A small image diffusion model, trained from scratch.
Model: 3.77M parameters, 32-pixel images, arch unet, norm groupnorm, activation silu, widths [64, 128, 128].
Training: 19200 steps, batches of 128.
Data: trained on photos with spoken descriptions (Open Images, Localized Narratives), 203450 training examples, 12.1 epochs.
Rows from block 8, named by matrix and row number. Rows with one number belong to one channel. Each number is 500 + 25 x the weight over its row's rms, rounded and kept within 0 to 999. All counts start at 0. Numbers have three digits each. After the name is the row's rms in percent of the matrix's.
# convs0: first 3x3 conv (model.decb.0.0.convs.0.weight, 128x256x3x3, standardized in use), inputs 0-9, a 3x3 kernel for each
# convs1: second 3x3 conv (model.decb.0.0.convs.1.weight, 128x128x3x3, standardized in use, transposed), outputs 0-9, a 3x3 kernel for each
convs0.40 117:500500500500500500500500500504499499500502504479495500500500500500500500500500500501504494514500500496503501500500500500500500500500500500500500500500500500500500500500500500500500500500500501506503492489490498500468500500500500500500500500500500500500500500500500500500
convs0.41 106:500500500500500500500500500501502501507500495504500497500500500500500500500500500607499476565474447500499486500500500500500500500500500500500500500500500500500500500500500500500500500500500499482498510500500502519502500500500500500500500500500500500500500500500500500500
convs0.42 105:500500500500500500500500500496505499495494501526501500500500500500500500500500500500497533500491498483485491500500500500500500500500500500500500500500500500500500500500500500500500500500500519499504506497504504503501500500500500500500500500500500500500500500500500500500
convs0.43 056:500500500500500500500500500480442404459439380462441416500500500500500500500500500471467425447452426459458437500500500500500500500500500500500500500500500500500500500500500500500500500500500500499500513513510503500505500500500500500500500500500500500500500500500500500500
convs0.44 110:500500500500500500500500500498500500457478487494492477500500500500500500500500500514499487492521500500500496500500500500500500500500500500500500500500500500500500500500500500500500500500500496499511492492509499501507500500500500500500500500500500500500500500500500500500
convs0.45 110:500500500500500500500500500500501500501500501498501510500500500500500500500500500500499497500506497486471462500500500500500500500500500500500500500500500500500500500500500500500500500500500501500501502504513512525513500500500500500500500500500500500500500500500500500500
convs0.46 098:500500500500500500500500500501487498499461492497471492500500500500500500500500500495498487484500475499500489500500500500500500500500500500500500500500500500500500500500500500500500500500500494499487481500499489500479500500500500500500500500500500500500500500500500500500
convs0.47 111:500500500500500500500500500509506502494482495492494497500500500500500500500500500654506483742552514717632500500500500500500500500500500500500500500500500500500500500500500500500500500500500507500490500506499500517499500500500500500500500500500500500500500500500500500500
convs0.48 103:500500500500500500500500500504501499495500495502500504500500500500500500500500500500504495546502500516535500500500500500500500500500500500500500500500500500500500500500500500500500500500500474467496460493497483490497500500500500500500500500500500500500500500500500500500
convs0.49 104:500500500500500500500500500513500489518501483504472460500500500500500500500500500567500500499500445508499500500500500500500500500500500500500500500500500500500500500500500500500500500500500513509500566510502511501500500500500500500500500500500500500500500500500500500500
convs0.50 100:500500500500500500500500500500500518500496508500488513500500500500500500500500500501489488507497498502497498500500500500500500500500500500500500500500500500500500500500500500500500500500500504511523499496500500507500500500500500500500500500500500500500500500500500500500
convs0.52 111:500500500500500500500500500496468498500482501499499500500500500500500500500500500500470491501489499500470509500500500500500500500500500500500500500500500500500500500500500500500500500500500502507499512520520502513505500500500500500500500500500500500500500500500500500500
convs0.53 109:500500500500500500500500500501496497482500486515501502500500500500500500500500500537500500497489487506498485500500500500500500500500500500500500500500500500500500500500500500500500500500500493483477461488490491492491500500500500500500500500500500500500500500500500500500
convs0.56 105:500500500500500500500500500486466485488500497494494500500500500500500500500500500505520537483500503487483478500500500500500500500500500500500500500500500500500500500500500500500500500500500500501500500505501500482498500500500500500500500500500500500500500500500500500500
convs0.57 086:500500500500500500500500500500497499503502501501500505500500500500500500500500500489499485492494492499490492500500500500500500500500500500500500500500500500500500500500500500500500500500500500498499501501504511503521500500500500500500500500500500500500500500500500500500
convs0.58 087:500500500500500500500500500479486502466500455488486487500500500500500500500500500470415469470499466431480454500500500500500500500500500500500500500500500500500500500500500500500500500500500524502551497536498518495543500500500500500500500500500500500500500500500500500500
convs0.60 098:500500500500500500500500500500480478503491500500490499500500500500500500500500500512504481507504472519500486500500500500500500500500500500500500500500500500500500500500500500500500500500500516501513506499504528501505500500500500500500500500500500500500500500500500500500
convs0.61 098:500500500500500500500500500493486500458500500485502500500500500500500500500500500493493480503476500499498496500500500500500500500500500500500500500500500500500500500500500500500500500500500500501495500501501500500500500500500500500500500500500500500500500500500500500500
convs0.62 098:500500500500500500500500500523502494501465432500465454500500500500500500500500500473477551508496498494514477500500500500500500500500500500500500500500500500500500500500500500500500500500500493501500498501500493502503500500500500500500500500500500500500500500500500500500
convs0.63 105:500500500500500500500500500495500492499540526490501566500500500500500500500500500497489436500497447473475497500500500500500500500500500500500500500500500500500500500500500500500500500500500534500532504520503499503500500500500500500500500500500500500500500500500500500500
convs0.64 095:500500500500500500500500500498496496481499460491482462500500500500500500500500500505498486483490486457492451500500500500500500500500500500500500500500500500500500500500500500500500500500500523510499499498496499479499500500500500500500500500500500500500500500500500500500
convs0.65 098:500500500500500500500500500500502504499474510469456501500500500500500500500500500491490491479474493474456442500500500500500500500500500500500500500500500500500500500500500500500500500500500496497493540500525527505503500500500500500500500500500500500500500500500500500500
convs0.66 114:500500500500500500500500500509496507498494510454486499500500500500500500500500500514495443501503498503500493500500500500500500500500500500500500500500500500500500500500500500500500500500500502499482498500474501495499500500500500500500500500500500500500500500500500500500
convs0.67 102:500500500500500500500500500493500500500503498497500500500500500500500500500500500495497500496497500499494500500500500500500500500500500500500500500500500500500500500500500500500500500500500505503502499460495500483500500500500500500500500500500500500500500500500500500500
convs0.68 100:500500500500500500500500500501472486501500487444461488500500500500500500500500500507500502506516499503497500500500500500500500500500500500500500500500500500500500500500500500500500500500500441493499500523502500508500500500500500500500500500500500500500500500500500500500
convs0.69 109:500500500500500500500500500497497492500499478493496472500500500500500500500500500462499503464454494475496469500500500500500500500500500500500500500500500500500500500500500500500500500500500500522508501496496500506502500500500500500500500500500500500500500500500500500500
convs0.70 111:500500500500500500500500500503501501507491502503491499500500500500500500500500500480484485492482498500503503500500500500500500500500500500500500500500500500500500500500500500500500500500500501544507541568547500509500500500500500500500500500500500500500500500500500500500
convs0.71 102:500500500500500500500500500466499500494500504496498498500500500500500500500500500491499503499498500491493500500500500500500500500500500500500500500500500500500500500500500500500500500500500489476485489498492494502497500500500500500500500500500500500500500500500500500500
convs0.72 103:500500500500500500500500500485491484505487500500517509500500500500500500500500500491475445496493481489486487500500500500500500500500500500500500500500500500500500500500500500500500500500500481504478501512504500509500500500500500500500500500500500500500500500500500500500
convs0.73 087:500500500500500500500500500500487507500498509502498504500500500500500500500500500536502493501481489483456401500500500500500500500500500500500500500500500500500500500500500500500500500500500500512500511527500505504500500500500500500500500500500500500500500500500500500500
convs0.74 104:500500500500500500500500500487500498500484504493481501500500500500500500500500500523521502504518502509500501500500500500500500500500500500500500500500500500500500500500500500500500500500500496498486500500497500499482500500500500500500500500500500500500500500500500500500
convs0.75 105:500500500500500500500500500478458498501500500486471500500500500500500500500500500526538507530572528500500500500500500500500500500500500500500500500500500500500500500500500500500500500500500516550505514506529503501504500500500500500500500500500500500500500500500500500500
convs0.76 089:500500500500500500500500500500500497500500500500509505500500500500500500500500500434473512486455500501500502500500500500500500500500500500500500500500500500500500500500500500500500500500500520502543495495488514519510500500500500500500500500500500500500500500500500500500
convs0.77 106:500500500500500500500500500499500487499496485513502485500500500500500500500500500503509519573544500530524500500500500500500500500500500500500500500500500500500500500500500500500500500500500501499501504500500498490500500500500500500500500500500500500500500500500500500500
convs0.78 100:500500500500500500500500500493495498482479500492496500500500500500500500500500500500495486502495461499497499500500500500500500500500500500500500500500500500500500500500500500500500500500500501503508498498503496494499500500500500500500500500500500500500500500500500500500
convs0.79 107:500500500500500500500500500513500516500499500513502499500500500500500500500500500529512497515495453535510500500500500500500500500500500500500500500500500500500500500500500500500500500500500496482496495500500497500474500500500500500500500500500500500500500500500500500500
convs0.82 099:500500500500500500500500500494500500485480494461459450500500500500500500500500500500500495505525500505500498500500500500500500500500500500500500500500500500500500500500500500500500500500500500484500447467497500500502500500500500500500500500500500500500500500500500500500
convs0.83 074:500500500500500500500500500518542500501504493500500500500500500500500500500500500504399490497428479515478500500500500500500500500500500500500500500500500500500500500500500500500500500500500495479468500444490500497500500500500500500500500500500500500500500500500500500500
convs0.84 101:500500500500500500500500500517504500504514492501503479500500500500500500500500500504518502500500492507501482500500500500500500500500500500500500500500500500500500500500500500500500500500500480486480492492487475488500500500500500500500500500500500500500500500500500500500
convs0.85 099:500500500500500500500500500510498487499499481502494475500500500500500500500500500501501488501500516501500473500500500500500500500500500500500500500500500500500500500500500500500500500500500503526541500500547492496496500500500500500500500500500500500500500500500500500500
convs0.86 116:500500500500500500500500500522533521502498552498499509500500500500500500500500500490500500499500500490498500500500500500500500500500500500500500500500500500500500500500500500500500500500500499500501498499501500500500500500500500500500500500500500500500500500500500500500
convs0.88 096:500500500500500500500500500479498500497494500498508509500500500500500500500500500463442456483469468501502498500500500500500500500500500500500500500500500500500500500500500500500500500500500496490497495497501458500494500500500500500500500500500500500500500500500500500500
convs0.89 108:500500500500500500500500500461492497504518545511516606500500500500500500500500500529499486498486490501463497500500500500500500500500500500500500500500500500500500500500500500500500500500500491500494500492482504491500500500500500500500500500500500500500500500500500500500
convs0.90 107:500500500500500500500500500503503503500485500501500500500500500500500500500500500500530500494589500498517509500500500500500500500500500500500500500500500500500500500500500500500500500500500499500500500500499498496499500500500500500500500500500500500500500500500500500500
convs0.91 088:500500500500500500500500500498481505498501506505508512500500500500500500500500500544522521508522518500504510500500500500500500500500500500500500500500500500500500500500500500500500500500500499496500492491488499490500500500500500500500500500500500500500500500500500500500
convs0.92 103:500500500500500500500500500500485500506500502508499502500500500500500500500500500499509497490517502485529502500500500500500500500500500500500500500500500500500500500500500500500500500500500504504499503500500498498496500500500500500500500500500500500500500500500500500500
convs0.93 106:500500500500500500500500500494505501493499501473500480500500500500500500500500500500495510497498509499490500500500500500500500500500500500500500500500500500500500500500500500500500500500500500474500497502496500501501500500500500500500500500500500500500500500500500500500
convs0.94 110:500500500500500500500500500501500504505499505500499505500500500500500500500500500489533500492499498501501500500500500500500500500500500500500500500500500500500500500500500500500500500500500515500500527541494518500496500500500500500500500500500500500500500500500500500500
convs0.95 114:500500500500500500500500500499500500495497498490479497500500500500500500500500500493497502502501505505500515500500500500500500500500500500500500500500500500500500500500500500500500500500500484499493500500497502500500500500500500500500500500500500500500500500500500500500
convs0.97 106:500500500500500500500500500479490481498503483517506502500500500500500500500500500519520512529501514508525535500500500500500500500500500500500500500500500500500500500500500500500500500500500498499500496497498498500500500500500500500500500500500500500500500500500500500500
convs0.98 101:500500500500500500500500500501498497501496466505486426500500500500500500500500500492507500490513504500513498500500500500500500500500500500500500500500500500500500500500500500500500500500500500517501502569509504524503500500500500500500500500500500500500500500500500500500
convs0.100 093:500500500500500500500500500496503471468496491499501486500500500500500500500500500500496522496501500498474498500500500500500500500500500500500500500500500500500500500500500500500500500500500506501500503503500498511502500500500500500500500500500500500500500500500500500500
convs0.101 101:500500500500500500500500500495501498497500493495498484500500500500500500500500500524547528519523541500501509500500500500500500500500500500500500500500500500500500500500500500500500500500500499496499495509491500502501500500500500500500500500500500500500500500500500500500
convs0.102 098:500500500500500500500500500515501500511493464468446435500500500500500500500500500443412493369400477397357453500500500500500500500500500500500500500500500500500500500500500500500500500500500501509520500499501505500526500500500500500500500500500500500500500500500500500500
convs0.103 089:500500500500500500500500500476500492496500498500490498500500500500500500500500500516554527517501531500510500500500500500500500500500500500500500500500500500500500500500500500500500500500500495542482550481526500538461500500500500500500500500500500500500500500500500500500
convs0.104 107:500500500500500500500500500511499517504493506507498500500500500500500500500500500464504500503494520469497505500500500500500500500500500500500500500500500500500500500500500500500500500500500508525502521499500500499501500500500500500500500500500500500500500500500500500500
convs0.105 111:500500500500500500500500500502501503499506498499468477500500500500500500500500500499479494477500500500513500500500500500500500500500500500500500500500500500500500500500500500500500500500500501502503502503504500513506500500500500500500500500500500500500500500500500500500
convs0.106 116:500500500500500500500500500465500525460498495429423492500500500500500500500500500516500498509500500549496500500500500500500500500500500500500500500500500500500500500500500500500500500500500515522504504500507494500500500500500500500500500500500500500500500500500500500500
convs0.107 109:500500500500500500500500500493495500529502525519525560500500500500500500500500500497486467506506501504499501500500500500500500500500500500500500500500500500500500500500500500500500500500500502511503500500500501506500500500500500500500500500500500500500500500500500500500
convs0.109 107:500500500500500500500500500480482487488482469497452487500500500500500500500500500481501500477497496441491497500500500500500500500500500500500500500500500500500500500500500500500500500500500500499501500489478494487485500500500500500500500500500500500500500500500500500500
convs0.110 109:500500500500500500500500500497490500498495496502500500500500500500500500500500500459407485456468494439482497500500500500500500500500500500500500500500500500500500500500500500500500500500500502501500503500504501498502500500500500500500500500500500500500500500500500500500
convs0.111 087:500500500500500500500500500520501519499486498500499492500500500500500500500500500486496438489524483514548499500500500500500500500500500500500500500500500500500500500500500500500500500500500488495491500518494500499498500500500500500500500500500500500500500500500500500500
convs0.112 113:500500500500500500500500500495502506507514500523515520500500500500500500500500500491461464470439496467458499500500500500500500500500500500500500500500500500500500500500500500500500500500500498497499483489500500498496500500500500500500500500500500500500500500500500500500
convs0.113 114:500500500500500500500500500463500507494499528482500507500500500500500500500500500500497498500499500496485492500500500500500500500500500500500500500500500500500500500500500500500500500500500500519501498501500497495499500500500500500500500500500500500500500500500500500500
convs0.114 103:500500500500500500500500500500477440511499443500495449500500500500500500500500500502501493504493467512500463500500500500500500500500500500500500500500500500500500500500500500500500500500500491487493498494494481498464500500500500500500500500500500500500500500500500500500
convs0.115 099:500500500500500500500500500500490499494498500500500504500500500500500500500500500480498525511491502501500502500500500500500500500500500500500500500500500500500500500500500500500500500500500500506508500490500499500498500500500500500500500500500500500500500500500500500500
convs0.116 102:500500500500500500500500500503500500509500499506501500500500500500500500500500500447465480478486497463501496500500500500500500500500500500500500500500500500500500500500500500500500500500500500486504500497495489469494500500500500500500500500500500500500500500500500500500
convs0.117 104:500500500500500500500500500499492499511500500513503500500500500500500500500500500504500500542500507507504500500500500500500500500500500500500500500500500500500500500500500500500500500500500501463500469490502500499500500500500500500500500500500500500500500500500500500500
convs0.118 099:500500500500500500500500500427472468470481487478496496500500500500500500500500500416451438476488498500497497500500500500500500500500500500500500500500500500500500500500500500500500500500500483447482489475482476501485500500500500500500500500500500500500500500500500500500
convs0.119 104:500500500500500500500500500516516523499477503500500494500500500500500500500500500524540499553568501554565512500500500500500500500500500500500500500500500500500500500500500500500500500500500503501500533537523506504533500500500500500500500500500500500500500500500500500500
convs0.120 124:500500500500500500500500500499507517508517527505505499500500500500500500500500500504507505503505504503500502500500500500500500500500500500500500500500500500500500500500500500500500500500500503489500499473500502496501500500500500500500500500500500500500500500500500500500
convs0.121 110:500500500500500500500500500500502526500501538489500503500500500500500500500500500464500505495500502492503503500500500500500500500500500500500500500500500500500500500500500500500500500500500509513512500500500495498500500500500500500500500500500500500500500500500500500500
convs1.40 123:490482499502495500522504500480500521500518495458457487499484503497498501502514524500499500513500497533501497481500496457443379501509517491484477430500501509586499487486497492461509491475503503532499442501500501491479503494496499491500508500501506516504505517493494500500
convs1.41 143:490521500486501494501512497489501500581534498513500498499502500487490490489497500478500501496495487469500482500497509500501539500505511495500501503500500551509513500512500441498505502506546475456491507500507493504499495484506510499502511506500555508486489496492496497480
convs1.42 106:495491501494547500499505501500523499507499454505502494500500499494483493496496499490498497491472489548499493513515506481513569498506500498506527488636506498519503483525517452510500480500505499500445494548499480500508492445495500480503499498501495502495510513497490500500
convs1.43 008:494490494498499499500499484495464500500500501501500518500500500500500477499499500506500500503502501511601502417368400500499500500451498500500501500500513501506523500555501499520503501521492479448471499500500499500500504500500503502500500500512498499500500500501501502507
convs1.44 091:501500500510500485625512483493493492500497501498497486497500498499482481500500519548489520526502464498500490462488501499497487498499476495508500498503494497501497506502499532483500500499529506510497488500507498506506506467503516500500509534515502500498505499490500564494
convs1.45 111:500500498495494500496463488500498501503451463501485423505498503501496501522502509514441500502471500488496500494492479478497503497501518474500500500500500508506502493489499496498500475469496500504501500499501488522499478504496499542506493500501534500507499488500478498499
convs1.46 112:502487494496498484498498497498507500491499501498584502531544500506510500507514500515499435503500486517502488521496497515502491515503495500629476497543497498514470501484500500503502499491498486559533490597506448525448500497483501511499487562516511484488488494491530529500
convs1.47 088:500500491497480493501495500492500500492471500500503507500499478514483469501497499469500500492526500494503536499501499503500500499500547498500501508500501504499500499492500496500501498500490482496471500500498509502502507500518497500499491500499500498434500504474505506510
convs1.48 069:507567503504628530501563500477486498490497500499498491490497500492489496471471478500495499499472498521492496504500500552500501520500501506553532502533504502518500500501502500500509499498504498500501500501509498496500500501496519545501501520500498497498529535516549564502
convs1.49 121:496489495460491495470484488504488503537511511529500490518511497511526487501503501500493502477500520485499520513488500567530514469456479492498500552509435478490498502510505516523489490487474455493483526497487477492499518500502506503513516484475502500495461447500497519504
convs1.50 069:500515498498499478500499510503501494499500500499507500477500495487515500483500497500497499500502501506500496500501498482493508482456471501500503502500500511499549500504500454500498498583532501503535500500548506510502502518505500517500500498475500492500556553570501477500
convs1.52 133:542501498491507430499497500472482455512493454518500471546512478497563526498490502497545489509521510512500478529546540500499521504520498513496491501508489492520514544513472480455520500477508472516504503499499531475454497508500510501504540516469470525474435511522506498496
convs1.53 170:492503505449382464525498495500502498551505496564523507492472500498501500496502495536439422422561550450503506497502503483501536484520511500507488527525497495498500509591533501470493511484472531461429413502547507514503475475470498480499483491486494542536473502501515500533
convs1.56 176:500523521536517536495500512501499500500486497500478500500499494497501488487497490493486475501530498499499550523513528502508521514538538499500497504506538520502502521502487511501499479501512497485494510492501498500498508500515502472494536504511516515496510500552512484506
convs1.57 066:506519499501513511532525526500500502500501475501547537496498498494500500499500500485502499501527500500528517520500529510500494506507499500509571500530527485490466501507519500502501503499500493470480534530525523534532499497498499482497495496498566598640497496501478487498
convs1.58 011:499440500497500500498499499500504501500500500501501306500500500500500500500500498501501500502500500500495496501500500524500498500500500500534498503758500514503501500500500504500509501503501501501501500500500500500492500496501502493497500489501491500500431491495495500501
convs1.60 061:498501500487433493498472497505501507507559502501494513506499501499500442500502482500501483490498468491500497498503498500495500522512516529500500500500550501484511492497499500506500500500440499467500501525500500500506501505495500495423498507503499499497499490463501499495
convs1.61 028:499499500498485494499499500500497514500500509500498499499500498499499499427376380500501501500501505501501501484446483469352496498495497500500497500500500500502505500519501523515502534500500500500498498500500500500495490500498500500495499472481502500500506726565505506542
convs1.62 138:501491504500474490500502505508500488516491489501458490577500497548545485503505497495544466509547458500523479500495491457500500489481534515428499516490499497547500484470484511488490502455547496504494536504487502498474498500502422512504501481496502501477525500511509503449
convs1.63 149:499487502476498503441500474500494495477472493500501510494495519529556538519499488503486465494529516504462481499502494477500477492501493502487488470494512476499500491469542501500503482472505524517462495607509523503500487500475520516436509456526481533546491501472500501477
convs1.64 014:502501501501500500502399431501500501501501501474501500500500500500500501500508501518499500680500502529501500500496496500493484499494487500500500497500500500501500482487487493500496500502500501500500501500495501501493503500500500499532500499500496492498491489498495500500
convs1.65 043:496500500554501568499500502496495498486499479498559546502504506501501500505503502498498500501500500598519506499499497472486501433480490501491500499500499498500500498500498495501489392414382469500500450508501500510534505514507510501501500498494496496496569511503504500498
convs1.66 165:507502501488455508482496504508499500492556530487493468515548502533576508499508493498497500512478484490500491499499497501482493488480486518499524501495511543499504505498442497546529500533503500512507505582540497511505500498514488515500481485498563501514524506501498442555
convs1.67 085:499499501500523501495502500458486495501502512501508514494482490498490483473477468530499500500500498510496500500496500501498500501501501500524562490496500500499500500500500499499500485487490458481485501518514499498496505497477527536497499479500501505500513560507502556506
convs1.68 023:500502505500503501310500500500501500498501501501354497500501501503503501499500500500436503500500500501500500500498499500499528500500500500500500500500500504504501500500501500500500500498500345500501500501500500500500499500500500501500500500501501500497501490499502500499
convs1.69 164:493450481482489507496489482499512501488503492493491540500484495500535500497500502495497521492534506492481431504488493503496465500492489509483466532457482501509483548499478498525484510502498475501506526549506509493473501499517455563494526507502515508496498500476509531553
convs1.70 118:498494497491492498496508500499471500499468493501499506517501503503516533500500500485463503500505500503511487498489498495498498504545532558499515509495504496576498500512505499510502495494500539496542501500497503490481502454460504490483486502504533504502509501530490457517
convs1.71 113:521516546505502602517500523499526497525497500537531538501485483502499500508499499530512501561506428538500494500522520496499501500499500500507504497547503498510486505501474491475472494500453478528500396482494450499506500498500500499499498502496442500510498508583477479504
convs1.72 145:490488503461440464517489501500538511511503489497483470484487500506492491495475485515500511542524499445500515497497450497490497503499482493491503486495515500500495502543507501490499510500496501500487501500466495482530572530512564457519505516551504514478487499496497501508
convs1.73 021:493496483500499490500500504499500500499500500506500499499499499500499498500499499499499500502501509499485473502500498521541499501500499500501500497498502500500501500501497505500500571507506500500500500500389501489495499499499498498499522499499480492499494496501500497500
convs1.74 083:513544500532500495524498511499501500501499504500498500503495491511497476502497445514500498503500499520500500489500528493499523462500501507498541478459483500498509494500500500500526496499500465421408501507500513530500501498500476499499374499509530440491504500500508502499
convs1.75 065:552512500415500500504515500503492491500500500535497490500496501476498500485500521500454536494419500502499472502502504590598550500494494506513500566514486500516494501500500498466500473471496495497484496489468499500501500499491494500569505502500492486500558497456456468496
convs1.76 017:500500500499503502500500500500500480509500499500500500502502500509504504517536540551500519526498500505500685500497499500500500500499500500500503500505498528505499500500515500502536500512500499500497500500501500500500500498494500500498496495499536486495483490496492500500
convs1.77 108:497500500500487436473496497478493464456517503500502478445497512467506553480500500500523516450502511501503491501500497499509590500490488509494505506497473500499489504500500510501513505502519499500500482500530458406475493507530497497501493498508488499490518536550496474486
convs1.78 107:499504538588514509547511552500483494492518539405509491510473497523501501503500500484500528501535603502502508500500500521577576520512502502479499554501488541526515468523507478527500488509499493495469508500475502502500455499516542529550520499502502499485474500503510508502
convs1.79 124:500509508501484507514529518497500485500504514500479502507514516505532529501534528499489500491403475516505500488479494556500507541516587500515504500500477502505515520499495496500500492519505473485509500500500502500500494500499520501556504509540542499492642492500492465507
convs1.82 016:537524500502548505500500499500498500500500500500500500500500500500500499501500500500501501499499515542504529497500499498500500499499500500500500500502501500507502501505502499502565500500500501505500500495500500499500500500500500499500446500500500429452910501500500500500
convs1.83 070:498497470496494495500500494500497507504500503504500500502496489491498494490504500461478425492500484488506500495455446455491401492500502498500479500438502504499498406437437498502462497484476509533517504558497501545529486500499502501512507500536506520530500501521496525525
convs1.84 127:499500500501527553487501501500493498499447447492484483500496499500500522502506511479502501495494499498500500509523559504491487508507509500502526475482485490497433529508508492493492493465439500502502500516562504495492500484493491489502481458455501500484511509514476500493
convs1.85 108:585506502466454476489474457496499502494494502488464504502500487513499431499492440497529550436479506451488524510503500498500502505500509498470495501499485497480472506525519495500500489504558499518510496477472502505556494501500500472487508504496424495487500501499498498496
convs1.86 076:500458467499483475516500499500500476500498500497500491507500498506509502493500501495491500502530513500509525503500500493493500497500500496496489495467461498478488480441481494472498498480499461497499496484500499477488500491477529503500529503500501535499522556511501582500
convs1.88 034:494501500521500502499513510503500501500502502564537514437458392499495485476494476499497500505502500445494497500500500498518504485492499500494499496496545507527505380490421500499494501500516502499498479496493494500500503510500504500500502500496500499487506501496513523499
convs1.89 113:508500577501512423501480500454499482458499498502512490484471500510511528487502522499499452504486481442463501502496488516506502499502496499497496500503506497500499470469494506499504505529498501516497502403491425442453500497507466497496494507534447485465500504462499533501
convs1.90 098:500499500472475500516500520511500500557504501500503532475500506466500518469500510501501500502491500447478483461466451424392378504499502500496481497463502539501502501500491498510492510504482500515512499521517500516507484488469480495500501498427499495486508500473496510496
convs1.91 026:500500502500612523500543500500501500500499500492497500500482495480395499501501499500498492498499492495492487531510499508531494491496498496500500485500497492500500500490495499499499496493497486448439498495500500500500498499500496499476526500499501500499490490501506500503
convs1.92 091:502514511420501501495496496503501454505500500502500501516500499517500502501497498570534499514500367500528500500500517606547532513500505503500500585509499502478500468500500503502501495499463500520508500500490497499497500486477500499482509498508483493503412501522493500489
convs1.93 125:489497481470474440504484511561565512531503499508509500525525498560526501530501500479527500493500538495500512502496501500468486500485472500525523473499486500500518460495498496501500492504496490519500506503514494510501498482520502453513559502498452573499496505502498540501
convs1.94 071:499500499497500499492506500509460463507508501552619666495509507490500504499501500461499530447500503500499494501526529495481502466380406486487459484461495460497490500496488503500497503497499503500491501493483504472496509500498509500532500500501500498520533500498518501500
convs1.95 124:516501498522503498500502517495500490499502467500503480526500513530495503520495501500493497499502494468514496501505501495501503489523505494503508496495499510480498558496529537505510543490493503467502505485512508500507489495511500482507513464506527474483502471485515472501
convs1.97 094:508502539500500495443490490485500485501588497504530498482495496485502490514532525493502502528501543494493497500502518501499509499475486516546505508670512526602517500507497502536494500508495502507498502503488500494502501498501455438501476499508500499497490491475500497478
convs1.98 103:524502500500466469506488505512504497502494490494500539524569555511595508512499511500541543500546516506497502519526515483496500501496500499469489524504478498500507554509534511499514535500544476399461485387464501504469488500500503531505527514504511531502507504504485497505
convs1.100 107:528570591496491498500539527499498501485458485503502493521580523516539498501502498492502589492501512490493500458502494502508512543501469480486497500505499525501479432441439501470459465451513469474503491499498544503516496465500591496500519486506500490487632522590502492499
convs1.101 112:499497502498499508501504503505500500505513517498505499500502506502492501497506499494455488511467497500507537493488497498504514500483506508507505578537521501475492471487464500544483501497469531531500500523497500481504484454494494496501482507505501486503493508510478506491
convs1.102 097:476486500499498500499508500500501500500499486501483527500506529500519519501505525457472451501494500501489498482500500482467497499471511500476514480502503477519502496475498506496508508500511500557503492533500500500500503490493489494500491500489521513499554504504501506501
convs1.103 007:499499500500500500499499500500500500499495498499500499500500500500500500500500498502502501501501496501500500501500500500499499499499499501500501499500501500500500501500500501513500500501500499499500500500500499500516500500501506499501508500500499495498489499495502500500
convs1.104 136:500462502545498497521508481495499495532427500565418546512499501500511500496532501536548500508499502500497533501489492502472485513488505416623451495519494515456488503500510500497502500513501489501505497500503525502500481500502507501520501497532515588490500487500500458507
convs1.105 135:481498500495523500518475496497583500487558511498511500508516509512517499497538541513543529501498500509510514517460478534500500499450500498500499502501497501512500505479507506502500513506500485499500499471503534479499503500490501468494577489539501535526499498497501446497
convs1.106 135:506542502500526500497498502522454482500496495495500492501496500500505502499502504499507435505505491544494509499494511515500523503515506476513500498499500527489501506498500500500469508434497502472508501493500481488496493471499500474499503542501500461500500519500500505543
convs1.107 181:501533483464426491519500496482553500500503476495503460500500503507551503488489500504557481450473539491518536503486487482411417497504503494503506516513490500496485496494493500471533503466502578546499500442509477579496507492499491473500473531501499476467495498495486525491
convs1.109 105:497472500510500516500513500501518498498503495488519473500500500501529493505503500495375480473341495502486509490500499476497511482496500501529502500512500482559501468456500499501506516520526498545500489600503466396481502500502568602509502510491501507520505557576470495509
convs1.110 103:503506509505502476501493499542374511523399511501539497499494509500492508500500520497476507478500550500510507504500518538501543497485490496456495607363498534467497483550499500570398500519499541482497514476504499501503490524505500502513500500510501474518500487519507499488
convs1.111 028:506500499590500500500500500490426498487444492488438500523501503533500501499505500500498500500527501500500500503500470518500499515500544498501500498467485499447474468498490442501455500536501481500501500500496500500500494489498500499491515499500497500509490496497500500499
convs1.112 044:501500506499500494500500500570506501503502500508506457501509500486504500495500500500502500502504500555505506500499506500499505500500514511492467500504498474500511497498500500496499501499480474544530476500504500498508496512491481526497484499499493500484500502500501501502
convs1.113 153:491491504492539510508548512494500484500477497496478525499551496509614519502586526504498568498502525500487485515512507506491500510500500504465505502496491506483499503503555504496540594515520503506487501501496483483492513500508512484506498498500481503513479484494490499511
convs1.114 074:501504500500500499500457499414500472395491472410483444501478480506500493503500497442498505479498500499556513505556567515577606505552525501500503500508511502505508501500489490498464487499492501499479520500500509479492500499501498495503504501547508471440585500438584502495
convs1.115 093:504501500499502486501477479500473498503502510498475452500528497515501487494499504504500505494505510518525537500498495521500482499497500510519495541462467498461480500487509473489498458471502551517485501546516521504497482457496384498499501515499494505501506538515561496498
convs1.116 070:527510500515495504500478497461484500500496502518483499490501507499508510502594517513443493493490502506504501504501501501502516494501503500495499502484501501501500500504462499500458500495497507500497502525506540500497481485503499481503492500493500484501507503500621500495
convs1.117 138:535548512520537507498522497500498498502488464499467450492466500493496486493499498491504491479525501500513493499515542496494507519500495472496457512576532471505519508505499503513517421514512496500499490444493543537503519526563501509518514498499504515501518504529502442498
convs1.118 050:500500500477518500500496498498500400499500497505500493500499500495496500502501495500501509508479503514521527468500501500497511500498499460481500398500479458483495500500487502502559491540565499500507501466500481490487505500503502477495510501499503640504502505501501508503
convs1.119 119:501502498500503502498474510482499502500602504543590480501509499546524512510502500486494502502501476500507501500518521501502493466471468522463500495514502494536520497514502502501467500480478553500476449490491507502495508507539583500527495476502470499515486509550519500497
convs1.120 162:503504507450480502497487503488532491497499498501504484508516502500515500501502508500511490500466506507480497506500491519516559502505495499486496502542498495466493499498481452498470496513500470512500500505481491498497482472502501499500500498482500508499503548499494500488
convs1.121 156:478507569476497518529515538499438510478504508490545532509545490604577485523500500510499498413510504488502500511520497502500469510500490496512510527496505499478501425499535495495520466489504512497467538495479496500488500505546494493526503501497482507513452474501530511488